A small image captioner, trained from scratch: 8500 steps.
Rows from block 7 of the text decoder, named by matrix and row number. Rows with one number belong to one attention dimension. Each number is 500 + 25 x the weight over its row's rms, rounded and kept within 0 to 999. All counts start at 0. Numbers have three digits each. After the name is the row's rms in percent of the matrix's.
# v: attention query, key and value (stacked) (decoder.blocks.7.attn.qkv.weight, 768x256, the v third), inputs 172-255
# proj: attention output (decoder.blocks.7.attn.proj.weight, 256x256, transposed), outputs 172-255
v.178 097:470473497443526512518469500522498558517522531496450510486535503528508476514533459533461495505497523500495498511513499451522497483517517482484454488527514481540475517448525506465493531478462472511509474451499498482480493540496514478511523494457516518537
proj.178 105:522510544518508513478545474500527456495496466506511457468481534489505534477509526475503505530508514567507524539499528492479539524504490471483475491512509493485450479538486508502512452500491504498487524478483445480531526492448565515469531488505502489485
v.179 094:462509501499495527521493521507531486488513491473536515501456518506465515514498503438553515498505506522486469507499517484527488517547503507497530501497487482477556517512499534512455511495499506448527505525545495500498507466456491493490493502505545508512
proj.179 098:502514460501498494518492511536511515486516512531494499524518499485513499492480471507529516471514488499514522440458488526498536487544465480486526559509482516467485507487545480472499483503503414513494474467491479504503526493491474492463460454543483468485
v.180 099:503468475489501509555455488488549531470468518497494505512547510508525509494452502489514478553531505480514503457489474488484502460481494549494499490484503479487462459516510518525517502495491507446458469510495483537521509504494535479497476491491485492485
proj.180 100:469504549490478517467520526505471485496459527480465512478478483527490449527528509531492458506506526519494496518526515503487487474523509456505507503521500439490530465544497444494519494448477496491526536525482520562459505501461475479490521471494482533503
v.181 093:514473485437484481518513512456461458512527477508466492487481498537532470479499495500478497546496489491510524510471462514481484504490483512522467528508477531500480496546486498557511451495516505487497507492532469472499496511500476479475524494521485440460
proj.181 098:484483522496501502483538487470513527498537511512529510522472498476489487481438529519515500536507448496495471516512517446489505514493447474498501506549482469502543523439526506471441539544511457438531522483472515501516508502545497518544517478491521514481
v.182 101:473492515514461470485449479463530524497489505488492479479486461511504498479472504469481486525480472513509526519461541525461495515480519511461517452516504488509523497484534518445464485473514515517516495484492519476531556494482509468460510521511519543501
proj.182 099:500510487492519511504522500484517453532463486543500494491520476516505454528504528489510512461547521503483478491538506494495510549536492542509469509506482536474524490499500487502517471480506488487457514479544461535448460476477501481528504449512492499528
v.183 100:485533497500480474524474494530543522482523519485479537528507512520494479488501530465512508507484484488535471505447503493524497511488490522559510567487504525494547487497527475478473540506431484487488473510487516491483466494473495530505495531485493494450
proj.183 101:527482490481497499471507476490495504522465508492514506510488492473502509539500439520541524555542488481483541489489458478456495460508480480504481455476509478515492517494505485538512496503505487494479526483502513492471488455512449529468464475497501518495
v.184 097:509508485521426498500507544538532482502543521507547461503500512456516437485501489491515509477489512477520532524469551501488483493468478496493490484459477541503496480492490494469558530502468512496502514478494522531485440505485523516513481454521498475506
proj.184 105:490509454484489479490505523513549515489490479499471534500489506514507538510501516518505485505525490506462516481542469508499488510503489492544504521538521521513461516504487444518502500498556492518518524514509513526490535480485461510501536504531489521463
v.185 098:490528503489497506493471507472489470510548500495490489477485530513509499502473540528487486499539513479524499561508488507471493489476510497475519490519526548499460509503490485488506459477489533502551461516528500494526497564547486476490475481474534538487
proj.185 104:504478501528537502476504504497527543475440503471513528502504477449520522517518482473522484456465500487528556478488512486509478538496519509472490500468497484514557488527492534473487509554488519480474533487495508514489491477505512478485529482531525508521
v.186 101:451461504511488516489526469514521501520485494481535502478482532464505533540475462517512484500503507497499493494495503533498522506500473534457531525490517486499499515527501524505476478508477467509510499473545496525479536506517530510529459526466507471469
proj.186 104:479557492467509559490475565496509535490469499447477509540506459528518489489496530487486540502507490488487524529446518514492501535497454475527502476524468492511541480504516534521501520484468514513464510530515523549472516504504509514505471512521546480485
v.187 102:485489513505505492531498533494536480481546465508523504494459473502465549466491509480513477468534530516554515492512488508521483494547472523508479477537550511500562475494486543522451495504457538503483510494483476488521493509475526479483518504512484541522
proj.187 101:437512557503451512440506481522527480459481492499524506473487527493478455547512486452506473471462492505481492466510552480494517516530523502440527497501484486510495516466473480507556497473481494474506498502556540474512505524519506503532482506531526505445
v.188 102:484456505512504515515472452491529521508470452529527510510524540492492526520476515510494509555455492512505495534482494526497498480463522469489470494468500510524475508518530505490528485507543482495456518501514548515521498448515554489510515514526521549526
proj.188 100:519533522469489483485471487498474521475517514508530499470521491525519506519495516480496497505517509535461512557497468518492506540496487555514493517489546490506498512487459504526505501477531461560440538518515506480525489504503475537479478517489471472535
v.189 100:548502482487438506517475533548500473551516501502505500512534481517523492539470506517516503496497504507459488451485509500471484505526490474494512504452482522528459522516487516482486499493464482485512544537498545499504459525459458510510567546522493516482
proj.189 101:457516545457505491479487458492501463491492495471511492527492518479520458504581515515534559508459496503514502537503487489476515516499465467513491467519476520510507485478490480502487550489539487489536514438451476517523500490488483507489503466513537521501
v.190 097:510491502494532518511515483467478550531533480504510505522500457494504467527488493533516493498492488444498503539515505471473482473539508498503503503462505540477487525524500517509500529493489472473523532460523522504493458494536508512469459509526462528518
proj.190 098:485519514501514498519495523544535500491479501526472479505520497513479533521481494522518533535481524496520506455438476467483517521482510502516498497514533488494520480493505515503470490494517500541457544461527505484527502541472472535464528504502510464528
v.191 104:538517480473490514445516520518483474475538478472511531484502513548478462499545469540511495509496534520497481513471491526523532531526487526476500519487502471498487531523459469502474514508482534473472480498492539521488488517498485506467477494473523460491
proj.191 105:505499527525536519486482479545497453512529479514508462464529503473494561469463518465491536502499516474460482535546464531511465497452503523501512528510502492511494546489564494485540499469507489486536571510522494498521486458491526501523482490538512487516
v.192 104:515549505451482517525464485495506480529507480478503540490533497532520531522489474509539469497535487499511505469505495523540508489490445451503484493505475492576473487483453491486498485438482508463478482505481505525519494488535519522525482474538566442542
proj.192 096:477506484491488488468507510473497487526475504496439505492500483498507488501512435499516515491524488491500498502494491537497483508520526522476484526566463531515557491478527488459479541539468500555486507492514482454489546475456495483512492446502472540514
v.193 108:496501508475502531436526514491482490499517484502457471500490510515527432472499503530489488545537503502504496493544466503487523545501460506533498506495520477504457484520528459484501516481488464482448503476486500481496528522516511482461521498505519464488
proj.193 099:508508491500471501506529495448511501513493566475517533517507492510455536529484501505521492481518510516484459472510529509565514489511478517478517468509535529450524474492525528502485502496486522550525442523481496476479457538496473538491508464487526510494
v.194 101:587532481490492488467543471500522493514518494504465504483519482448513484508455475505523467510502478481475496547521523507494506515546485489507490449521519506532538503455528514512546472481499509532485513470474486486533511498499486484550508556510463519515
proj.194 106:480462519492540554533504484479496470499493484468477438493478498564517498486508522518491488447529484506496496498476482487521554513503482556497538510522478469516502491522483490455542514561460480495530444502470502480447522463522491527497523444500508464474
v.195 104:526501476560504497545501487458483535511479515464519495481473512453507510505508486474536534509545490457471478512498486514510528494473533491545442530480524543517485503515484479569449503517476495522485524509475498465513482480514469480492509498530516477489
proj.195 098:507487495517501478477516535536478470482476483539490494491499482502504504484510451520474559534472510486506502481474541456510493489474492508466497513465523509482529520513502518461507491504497504499514492537474507524439471496517524504485506454509547505504
v.196 104:474518540540466472487452516490537508511499466495487494497485509450487503491500498537448491507504484495480529516542474527494479518504508462505508506510527492496507509504518514512487515510488497503489495542529497536562494505508542469491486544485488515517
proj.196 097:467459482452520493491525424438499486481506481487514510518524500511514488542499510461539506527507485510522435460504471488540469449497523527519502485447472491501514523512512514486460451497458560479548462492484437474483538548511511544513523495495519474522
v.197 106:520534492498463498490510519493510526470467499505503442459487507502496491501487564501496472518493518510485488508503551468453508511511503504518514465501515528453496504501458499529523457495515554495529529477516459504512497500472515505506500534541532522497
proj.197 100:507499503489522508488491469492519507525526507480516476485503507486531510492519472484505515472539478503502499536520446536486465482494517500475504532488525460465479527519503530496513511512447458493487500484443495490536510483494561485484550498500516505523
v.198 099:531540530521550482505478508539495497510531541497496521528453484465470527509470436524470471507501534481505514509466513510512486469505474507526556559478480478488452491553521518542500539535491509521470519466502533489460468548501481515519472552487493542498
proj.198 103:476505537523457466501512442503520492491495443479500514523513526534477501494479549508486517479437483488512545503486520531456493530498514491457508464489527525474525471529503494534481508472460486491522530511511445517533489477489513524518512504540508493493
v.199 100:510489481530489480526514499514495465552513473532503483519515477493507475515489522489449509465452488501513537471498470510512515504480515478517488484500418510478489542464533475509513485515529491473521505534446546516533446500454483510493529508498454511530
proj.199 093:465505494523549477498515482494490545510522499492444519493523468488515497463526445510490501519525476515489545536493512483521493518509519473518510502472501454507461459485497519489497481525507503458480477473530490500511538476480484501517474501493511491479
v.200 103:537520490498506481511523475568465529490480520478483531496501533508477485458467537474475506486498486499487512486536515514471561445529523478503467482503482450470525487533483536506493532517563526548488474549504491491489498469487520475486481476520516480499
proj.200 101:485520489520482505508486523512517443461547516534552462494453508529528483508468461519510494510512534521487498485480518487516463563538436482465458533479497483555506508462489487507469503491482513519485528497518512484473482493567510471488507477512519488487
v.201 099:481518493516462509466534501508525507504510527518484529501518514483455496474503478517467527468537513509495511462519438523467507509552539484454461546468493464488479532527458494511467513503507524505514513470493469494503495559483517452477489535552485482471
proj.201 097:480542492430485511518508494503482479490516531501480458477498471506517500505462522450530480454495512493473508496490519476474515463496514502534505473451472479452528492495509499533528480457484464520494542507501508491480514496507493501503506455515523470492
v.202 100:524493507502472560546477469509511476492489531488468483515456508512446447551538531497509499456492516491493485473509557492479501530468474465495487525495521520472560532511517486487508475486463484471468505482494470486538485498529522519504485462493479494499
proj.202 101:477537536499495483501495535501525466505482502489497483474483536538525517507501491514505519526513512495466478518459475459477553456528523505472494512466520444497482506488463517520492494468504505520472510491519481511512498516455521514525483529519490512492
v.203 098:505503547509507490472511529467451481541478504476476486568495488499511522512529491469488509532502497511500470494524475527497506538498494477513503438504456477485522462477471520507485495515490482450495469510509502507521463502475485556472532450476503535481
proj.203 098:569489531466502459483511560535552517473562481501534493520507513522504522491492521521483471492504492523490512494424535491524497498518493535495497507508540489502527564496520487530504511522510489510467503507483523510503481489513485524471473511499485476540
v.204 098:481525493502523488521478460485463517510502536523502489469504572479519491473543504489506506507561461472484495533477509498521528498528511554513451471492473542510457506527517486534507501509503506471531498509493525491523533552517491459498550510527525515527
proj.204 100:472504484489486523470504513515486477519464486461516500486520488509489543478500543518484473503482514483562513423526476489500457486487500493495478479494493517480511521501463480485487464478503512559505516487475514511477520491511535469468485479495503494485
v.205 100:451520472509509553514498499524509465502496557476482467520541470528513484474526474581466484511461534511471456531490482552499496510481510516484465475492449453493487519524517476486493489489483525489529456487515498468505482480441495527480502495471470498468
proj.205 091:511509509471479496496512501401510512490530490511469512488515547487495486495525508482522517474520525456475432493492503498506495490504484483502482512504528477515567473469475520519501533524503458499488466540524519502541532545529513490518503499503504506504
v.206 102:458528512498520496491508509535490550467503513515483499507475535508482511520496465467483488507530500486471503483482456494477527510458502460550519467516489490498532508477521520515448538499523499529520482515502475527488496479530502510521504489575544495477
proj.206 096:545480483512478489524501498474485489516472502480488535468533480495527487470494507486568545508488510537511497468514507501533520533533462534451512495513493513503490523481488501494523478554468486544464513456510502464508533516521481528513487511542508487466
v.207 102:511502523553511444541540484502476499498530507499464512513489527470495523508516522522487509511454501530529451510510479511496480476497522488485532501507499518497512482518485535494472508470508536545475540522522490485533503514509484477518468492548447519522
proj.207 094:546531497476511529445495486540529472532495503531512496515481491492457462490477511507478495487494497507509544529511539510537508538538496534509474498453499512481524508495525513493494457495535475465492471473552480496484507485485548471477459500483509495500
v.208 095:478475496509500508482479453483539526482509506485526511539509497495493481486441477523477490478476561481491486517544477542485483536488463493518489515523499519478458454533482518532508441506514483532526516530515495487506500490507494458498518486475518523457
proj.208 095:509482501464496483491493502504479481493460501495472489492458491537479524482565538533484481510483499482516530469505495467466502513518503518437530526497524491518576549520501528495485487505536491501481496495514489517507463498505486507467450520488504474470
v.209 102:518452510502537504501472530529553522489539476500510479471517498491483523475506507458501526531511477484541525526481512508522476507526480432479495512512504516513514443492498560497471483471489488460475455470500526488500523515506475506490494500477477505471
proj.209 108:519525529524481499519523463445478501492499524488476512519511472497520466472447485507507478462530508517481432489552478496485501498485520546517520491516484506487489500479451483448494477475479472496548519537474537457486510496474511501500497526502506490530
v.210 099:446492473505515495477473508511459507483481527522471504503495503479501431455524523489466477473525487523499491466487506462513486520532475514489490522499477524483558489502493472537456484537477483483555503473492474501513539525481501482473519480513465521477
proj.210 095:532486542493485513490525510458501459467498519471487513483521482512493509488500507475506508487493489471523473519529480538492464477465541509551508475533551511504481515526487517468492522501501524554465511487477488437498497489521508436483448501503531499476
v.211 098:496485511508505491474507499534521498497485508510546478534540493428502524458532490489564473485479537464507470521506512469498531494473496484579474507484490502489451520451532480503488543497494503536496452550482519487519485502535511486515470475501469528512
proj.211 101:529518475535483517516465481519472513481503496534502505508487526526490476465462442507517529473502513512482497532493538519490451483526515490507543548516503494512507505536504492536477524508488499517472479477505472530486503509529490565477486507510498469499
v.212 098:549479531492487478480547504497521494504489527502505512491532552495480518519512520531467477490499446485510493505478569505516482551494503487455467484539574489519514492513529480485554478531514496506508501503446491489497531542481472512523530511504510502516
proj.212 110:494459496493474504481466507492519477528507502482500529491487422495473521501501512529506492536533519524507501476472472480519535430492524481550509537457515512505473499466507520512503513494490503452518455479519476470509463448455501520510501521505467479482
v.213 105:485488514492514496517556528474471500502494480492507506490514462479481495525520482501472509446501488470491519492496462489512498488538503507515521510490465523524549498503506519489472523486480469517449480489512455534498466486473472513510552527471525454478
proj.213 106:466534524491492487510479490470516527483524520490490489527530510506511469473477520461492497539530533535465514520505505492494457522482480512502526455491508481538461524474499512500495491509539526530513470495501514484503478462495535479516502450495451496501
v.214 106:503488486500558541506484524532514510462498482511507474462536514502478488512499486494529509484502542505473499501528457525531540497519519485555528504464489514536480499483453519466497486516492490531460517529483484479480501489506485519492529502513495498529
proj.214 105:527503512510485469509543446434503471528486502519505503477481539537506465544486511514480485501491495513498544515494501524497484446518436476484528498490495455467501490527503506506514501476533529492514470543518486518532495528528508473517480521509485497436
v.215 104:498477466529521489543492489527520489482485503506515473529529500544486476496515459519505523479492534511477482513518544493537520501463470516468503545516513477488487504513462482490501497500538518510535518521497479523486486515498475546532523463491542495505
proj.215 102:491526525502474525488512513491512509506485490497500505527478518516485488487518535489524486516445467472499499498485465535511504513518491545513479455462510480464497504509488549468508494515510528514508477524507502491493465524534457491503484478481465529549
v.216 097:510473486502509502524481525488499481486471509505494502515512492510495530533497456501491439479465473523486506511509481504467509464480508523539535515474484529467495539477495474484499470484494457488487543522520486463509523506468519546493473479513517494500
proj.216 099:529499495502513516488527487510486500524534481493531454503528514496527520461507481455482490475491533471476515488570504521494551511519456492508475498513480458489528489532533555509482525504510522521488434497475522518524516501512471465481520535436464495520
v.217 098:548487524516518515533498511526506482500516529502520529492508535459486468500482515505504478523479538506458531504463516493487512484505494512478493538543485476477518479484513528503464504519489483505513497538477511510455482554480503521478467515476538459465
proj.217 102:453583465510474486504512521498518534464466485503534508476534448541476521502547512477488512509580477476522493515494497510498510501462501517501510514492505469523534498510507514529563482501545496526506473502545467484503461484485486540530501473501475477478
v.218 111:544495501509526498508490497502480519496477471501489523482473467468457467495538497507511497512525478458503467497515512523528522511537506517540480540510528484553481520536507466446484530465480507519457486462526490463527523482528496493510508496465443486526
proj.218 107:479511532524474440448507542480509497496530493530528478506484549489562489497484489512505537512492516495511519542447521500468488496474496486497511533501487512474486493527498474510517440548457484506492519495482512496457560478509459520492459487523508522489
v.219 104:495539471509513494487515490495461476537489510503499496537428491542536525516519516495495499509485503464513498529473507486484495526510498535508514479472492487510490480492512493518521518531500485491498527498435490479503483502484458526530519478442502492505
proj.219 106:527455542551512513495512498537491519524437522500490517507526518463501495527431504523514469540514546512515527485512476497503510483483509502487506512510534500547503524541495520464515433474557475495537497502517513481499496501508483459478511529523549505484
v.220 100:482461468515494484503449478542519501467473533528496483505517510473484531533525516483500522501500489511459475458495500504497478457492519485506479471536534526494513516534489488473504481467514551507496548489476494500537463512466503484492492481490527504474
proj.220 099:499522503480514503526494509481502502506513540486522491450500509510512490463499512540440502518506519505510512485495490522507498514520511509507489532456484528531458493450481512499488499493499466494453499514473488497515558506508519522475488532466491475506
v.221 104:474481478539530482497489507458497515512528504443489513494500494509516504493476479512503455507522462537500491515479486501491474510510475502467500482504484471505481525470537499485506461514484540512484468500534484492473449485510497509501487500455500501487
proj.221 102:525490512465484529543523527542487496516485491554527531529521522539489505504491509478498512503449515478569485516487509495549499535523507527501533508517528472505489504468455453545494516484492470534518445455470509494571522512531506456490507530507499508510
v.222 100:494473481467467500519475524521483551504472487546485488436535526497505482538513549503511540455516524502493509556467477491518484488475494466492481494487475487519472510482455513505504477531474483512530450473560501485538511444519480487537495531495521515532
proj.222 099:466511494516523473499472474459483475472511499486477559555496505513473517491504497501486509501492510485513490490563487535515482517499526506489500467473543475471436497511536519538485530493525525453508514475471519454480494532476476535479503484538491512484
v.223 104:485517477500517479498521478488462514487479491457546436526438515506542463480462493506488477548514495477496455515466494543539516476504524484495489490532479445473480486529530482484473517504535516508492504512483486497558501466470516501504529498503520464501
proj.223 108:457520532526554497490482533485501488500488503568480517481508548471445490551506541483484501474503493529486514453527528455500503491478491431488556504491457475496507505495480455547516480473518470500527471520535527451457511509550454484487503504513497540513
v.224 093:492450460474535509527472525498454497510514531541427418479496482514476496538471529489505485498480482493500457472507518510532491510482525503508550490489447478485501522499458494489501456524531523513517510492482504536515541471471508499483490500488533511494
proj.224 090:519477531467447514496509435528488531530493500492539552487507495504505546489502471457501543496477481433518523515492527469529501505497470553504499519490496488440476478484536530452472493477497518482519503464508452528521466562503496516510515491484483503478
v.225 097:513504496471519462480525486473476436529488527484462531492491435466491542510487482518476568523479451502503511499475482484565484487496496471487496496522506543485465506535477492537491486480481491466508473553537482545492516440501515524528512476536505484502
proj.225 100:528504519451509507507498523535568498531514499505531461519541542508463491499522444445505474497512514512488514522468511477473494489508541530456515545480489496545507504500504538535489494481504509511512482474487493482470511502457490535500487531517520499449
v.226 096:511541490505482465527516532490500500473517536451520513508474440453496502525505524500492511446500485466507526487525541461507504448458477499493504521467514466462489468496468474482523474498512437511517483516488488523477487499461476490478475501500534515500
proj.226 098:469482494490498472459493521469481496524489484529543495451493528544496520422462502472494528504517484474512450470486503535469481480522477520523472468492515519505495512473522499480523450511495491503472511532518483529525531530524498503480438522447428472501
v.227 097:526537505484534512523542461484523476508469486468492496525489525499492532499468477542535538490494539506529488508493498506478491497521511491480503514524517467495546505482510518560522512475491506506463504499522484499459472495494553520493497485526516513466
proj.227 091:501500488472512501453533511520532556482491496492533462508490515523547471493512505486464511512471484533507531469483533493515516543493501500497508517542490505501534454454463477479499500465510536516479466549512523446503503469493471532524492517489536451483
v.228 098:528512513484491522517547511493517511470498509503462528520540492497478508518501480502490513525491491520489486503542549516511523498537519440502532426532530484533478486493463491476451508481524479509474479471509513520496499484486499524502503470521520476511
proj.228 099:506505521515504454463494506547516507470499529486502497501535533514491471512471509519517455504455487451500513508496502480557511523510519492547467514478448470491479472450498489525522497537517544473533511509520492483535515492507490496519529527488472496535
v.229 093:516489483478520482495500520507466519505474500485479538518516480476498523544462530500498498489511472492465489462499492458524447448443544515492505493479459518496531506510505511503480522498504553510491442517511523549453505508500496516441466517539507490492
proj.229 096:514498492492490543480486491494535560487479503504462488523464543499500493429516530547522438537526497534551449478488450494451513453513507479476482493501523514477451492514500520506505498498508429491551551526517467508461505500520489512531477520511494502506
v.230 102:509505521511449492492485474529510523493475512517513479506523498519534506496538471482519503509523506522500504510518484516496480490476451490476502490524508511478406478485493509456497541459476475508489516509482471511528483494512485549518557499472515490485
proj.230 097:499516483534518510527512527464436487491553505537514532471506510479493497477480494534507494506471476542510518525504509548501505532529541498523501538476530455502555538498439518496497461552523497525520508457552519501503533504510495452532499539518472455455
v.231 100:486540505507502501503479535484548519513505483552500491509480512501483483519476452504517514466483507488477524538496541489493536486531477535504471524516457516515478468445514481511529501486493518470469510495487480494480507527445528484536538489505484539491
proj.231 095:503503496498515523520491471525488545490521524508554502505541450507498489458519499522472537519513473476482495478484476536495503531496549502469522537514487519481478532561510525511445466471520502532513443495515524518526504506538465543485474544478530479503
v.232 098:476506451513502547502525542487522482512510511524476506477511520476527492498489528530523518491488478511565516512472590458537506506451481499471488525518508519485526495474469524521544460494494501455508500464484574526530477479490517501496495515462488469476
proj.232 096:509494519535484504504467507495504506495569482538549478500480492522501464502480507491497489506486537505441449429500522539488508496480500512465496457475494516521547512492496532468554532440483436518486540463507483469488489513508514494534505499455522499530
v.233 097:510496497489508495466461481490520494494497442555493542499536439490465541512509490484485507524450504482480458508493484464473485536473471484477479526504473485492533491496485487475510453524506510533542488565539504460491463493535537480477500486485554479482
proj.233 092:500514484483469506465539486495481511492531508504490485518471520511541449512468515454487476476495493469565509492528507438506511473511524487503456471515504472525470520509485513513484554487517491498513481475534516497446483457559483500499532446493451501480
v.234 104:517493502508463506519481503478485534491490523506491501497521461479477515476498549485443510486500510494477513500494527506540498506486496479492507473554518517499479475509506545463476523477467452525520502465492506487506494504459494476551529474515478484465
proj.234 098:498495499494500479525514456507538500502509485494526509500487507504491510511470518503527507504466518475498484469504484513502498480480511538503504503477523479508524511514481454494509476468534542477515486529509512522507490540492488437486501529523494464560
v.235 095:490540528513483523540489473505522549512474461490528476517471492498539536472525535455559513483494494529479521519479483499494506477475521471513502484493513458487539510518474482510530515500528500480482487452528501508460472460501524482519497483488531472450
proj.235 095:489475489477497515479487511468492492480485535485500492526514516512528486519487514501485465450477521478466505471538529503486480509530489502497500491518489539514533472524507510485496504518488524509499492537473521423546486449483478492503512528524485477480
v.236 099:507476545517508518476472476512531491474495498470464495500543514491496458530442509497489500476463537489466542436517525472476505512515485524535509527514500496496490469443506507488461529493509494511453509497492505470482535467519487536483500469481497521499
proj.236 099:492494487512545471496467518537473527527518466501473554526454483460514511461521556472479489521532479498499506534511490526513477509490504506508499475490512433528534546505508509543476504560498497485500532484513451495479487494512481526500505549518496536544
v.237 099:515485479463497577475493512524462462521495488522529474485494449497540483518460487514466507488494494477496444525548535497490503495504500498488508528523466515469519513489456473497474528500481521520490427522510498495511460477477466489539535480455524511493
proj.237 098:547506515503502461454512493479517487506509516531506501469531503505503472470544538520532522496489509514527503487523503545517498486533494497547454514527546491527486475495512518494469494452571521474475518475512504492500513470547514514487514484509510498475
v.238 096:534497490481539530534527521462493525502453514521512490516532481487506496491492516500463506492466542527512498499474456535463545520480533451467464509540495472496481548485443501477491479448493486515486481542524523490501503520481529514496521490480443495514
proj.238 095:462475525491475533521502446518524508500493551483487487495499504509495474504489499499458509500462479481496492494529579504522505497492489533478532519447496491461473503513507466501514501497464553528492483517558505482529519507526497506507499510552546507511
v.239 098:481489496484488545541509504485503494501522504497521495479491534468511525487479478487515489521476515526469485492480453467460510519489484500542550555498484467494498500490490518505501503501472482536493505492500475504473522499477551474509489513477539491492
proj.239 103:525496492530499512556517482499546508476491490467510517490509472492510511504510529493472534532495490499458495476500518501482504506519460468508488501479482496466519485471466493509506505528487558458491482473505508514463476487461419518463516511457498466499
v.240 090:506495496500504455517481521510547475428512528498509455489504529501481531506495481518512468510510492480462549500520527485485471513457502491521519544504511525510539474485502481562479475510546478484537530494502470484503461482547478508528505513490468519497
proj.240 093:479477480487516491482533491519488515530463501528504483450498549497486483548524494480511487471541515480490480519509508469520507499521559516499493446510505507507462497576471476476493504500446507499485467454479557487495495458498522476473529426515552465491
v.241 101:461526482478509494536454512486455502481516512490543464491472519501505499493508513490507497456482438481530509533431523496482488473462509488500500541488524505479471511504473564523544479503489492493536495547476513501514488505482502517486501512513527521513
proj.241 102:490508516500496544506497511505518509503518537489518500558525505535509489546469518510513481549523481510511504505499496482516537517484538466516517486494468483472547495493527459484499525498521520503497522487575465522491468505493479474482458517460513502525
v.242 096:535514498479488485497502484491501463504497456509537514518513483508495515495483478534493470493554505488486481516527525485486493521516495499493537518493513494471528448506496459473561500522496507499468490470482478480516490516501513519512425507485495557495
proj.242 097:512505469508500496490497499513514527479543507514503496505514521520504472506490522491537510465444518549477507510478517510548476486529490514447507525464481471530519562477498508504511505473532501531489518522506510525494512473518548484485535537491524446543
v.243 100:488494468530550503455535502488488490508488470521488513496511521491488465534522489471513516502488499467522490457515501522556521514491473507523510512458513435510470496503485551518521538477492490486505503546459540478511487467491533474535524486466526479489
proj.243 100:514473491493466503480515484524511494452542532537513493489533499487509496497529476509487500510457544513473526522458534468483495491522501503497477463480462500436542452496506513529458486515481553521489511464534455544528518513483496529518490491459486499526
v.244 098:576497478514532525526477502476503506534500467511476509536508523482471474489498530496542550496474534516530543502505444484506525505500460520502489536457477542532487505494452485489557523480506506515525495517519537496472496496513524508529510506506524520490
proj.244 095:501519578477541483482521465504476502497472525486544495476520462503548534511515496499478504513453507482464479487476522507481491482494495522467527474500540481510463497524481497463536531484499520502526547482500484512486478472517498460526510513455469451499
v.245 110:475478471501520504473520535485487529485463502523510475509495508471495479487481494551480517453471519476461484537465528488505514516484522534480529493465506507502528526502472474473530489472522483487484538495514540528499542517469508478545516543509513472517
proj.245 099:536485473504530508503503493439512461487519465474456529510477520480446489496541505482494474500527508524512495505483482485470482475535503530522555529520514486496507433496528516492517529516493489500554470556480522453501526476510466503484482493527510479543
v.246 096:537486488493533464508474518505480492493473481523507514531526493447511536483481485503489530522469470477494454539491480521520489529479524465485495525520491506461497451526472486493481475503532517503506495529530460518515509474520477482538504468497429527487
proj.246 100:463502522491496504511489529509506504507476507450495444528506509485474512501527461479506495524501527495463549486482513516541514449487519529500494492498504506540534488470486496499503543511493492506480470532463508515514497440473544492511527495469513528499
v.247 096:482454521510512475478491481495546507493500498521474508489533482496465544445496510497517487511509518473472497511508520459520533470491441503473480493521537492468511510504514498516475485508512488505460507499506486496531526511487522494525518494481556504506
proj.247 095:497548500504531485537489524490524511512501472521524479498498499499531497523518491499489538441510525499487485554496478461475539517495525521500512486496538485499522484498507522447533525530474512486540490503496461513471468514557505455449476538534437487518
v.248 099:487511490437515513470515490517492515477525528525479487519508522503494458539487482493476510498533457490506497493496525474514463491499483524481478450510458468495512500471501414493522494503511525522528529507483483523524525533501507510451511490520524547504
proj.248 100:483504531494477461505521470470466554487507470489508534495494505476467460544509470500515497502443483510476503492502513518491495505487527493551524536495498506490483494532497542537498510479526471492485499498531505483470507461468490529520493513516506476469
v.249 096:501477555466537500488482460521474501473476466456524508507505508484533534518513491432501496488460436481488473482491504468479488532482495494499541496505465489470539508499515537507482533491524497496477509493510514506498557526493478508481523443491464474484
proj.249 095:474562485510526507517491555492522473481509527508497507515508504502520509468460480523509529472510510495513530489494498506530447469485489474513484515487530518537452516513514486513521450542457465485508510528544500473466488497467560507492479484469473529490
v.250 103:537508459493511462502514513489532511512471518535430477481479473509430520487518513526445513487525461544486535474538492530487506485464519500448470466501482479478523486502541547476500509438517507505467524465509513475500570488466587520476496538478482482468
proj.250 098:502511536495509533447453505487456457511509507505539499493497495522520555490540482494493535501472502475471478490509520477497507516510493514468528541498504533510533534501461517500486449509507463502508489539481506501488474493521501524487463473486489524493
v.251 102:484524558534503476522486490486506534467536502498493519490462538507490517522467511454501504490494463478516506512511494477464482481467490497510469502477469520514438518513479494530482486489506496541502493508493457498496486509526491537491533531504502514534
proj.251 098:513480489467466521525467522519488506512498468452470476514515544449540458512529516476467476479510530503485567467516497481485502518544475487469538471478523461475510482496536523512556462518492526515483483504491521518478496498487478478500493495514488478513
v.252 098:504481489486484471532515523520433511532519547499522521508523542509488509477511545495497487466531494484501516505469468457521519517472479527457489499508496508461495524500497514454480503502515460537472472520518517513553525536553506476491489538487519504486
proj.252 102:502501526495487530463503498517540502487495449535435474517493464498507516571487450528479532490510489529480511517532523526515482479510493469511519497484495463521502474479493495521536453460500488544522515476474501467504516463502427472470505500509505500503
v.253 104:463522517520495532455489517538506502493476460547445474504494513528507549472463512546466467519530453449521500448494529466493539488450511468555540523523496480502495488482494485448466489480527491514505471541477499483495493483478516488502492478459489499529
proj.253 098:502505525494491509552515479456486530487518466498522516430457515513505490508519479511510520426492533519519513524515471466467453535497503528500502495444537523531555491490452507537517521496455489523459510452487493514500514494493473467543505474483500496487
v.254 105:541511497469504524490491485488494485551485481515452471498511481471493558478453501488500536483510433518508488495506543477537491521494493495538498455497497493514542507497476531465472515517508479467490503506474490491532488542508475507526473479515477533476
proj.254 105:513499510539506472446459498552487552481503522480526506518569523513534456523478459522524508556543530539473501501504491533490499500526507495527525516479553492481495482498540483469494505484482487566455542520511527483487520502502519514495487501518512476487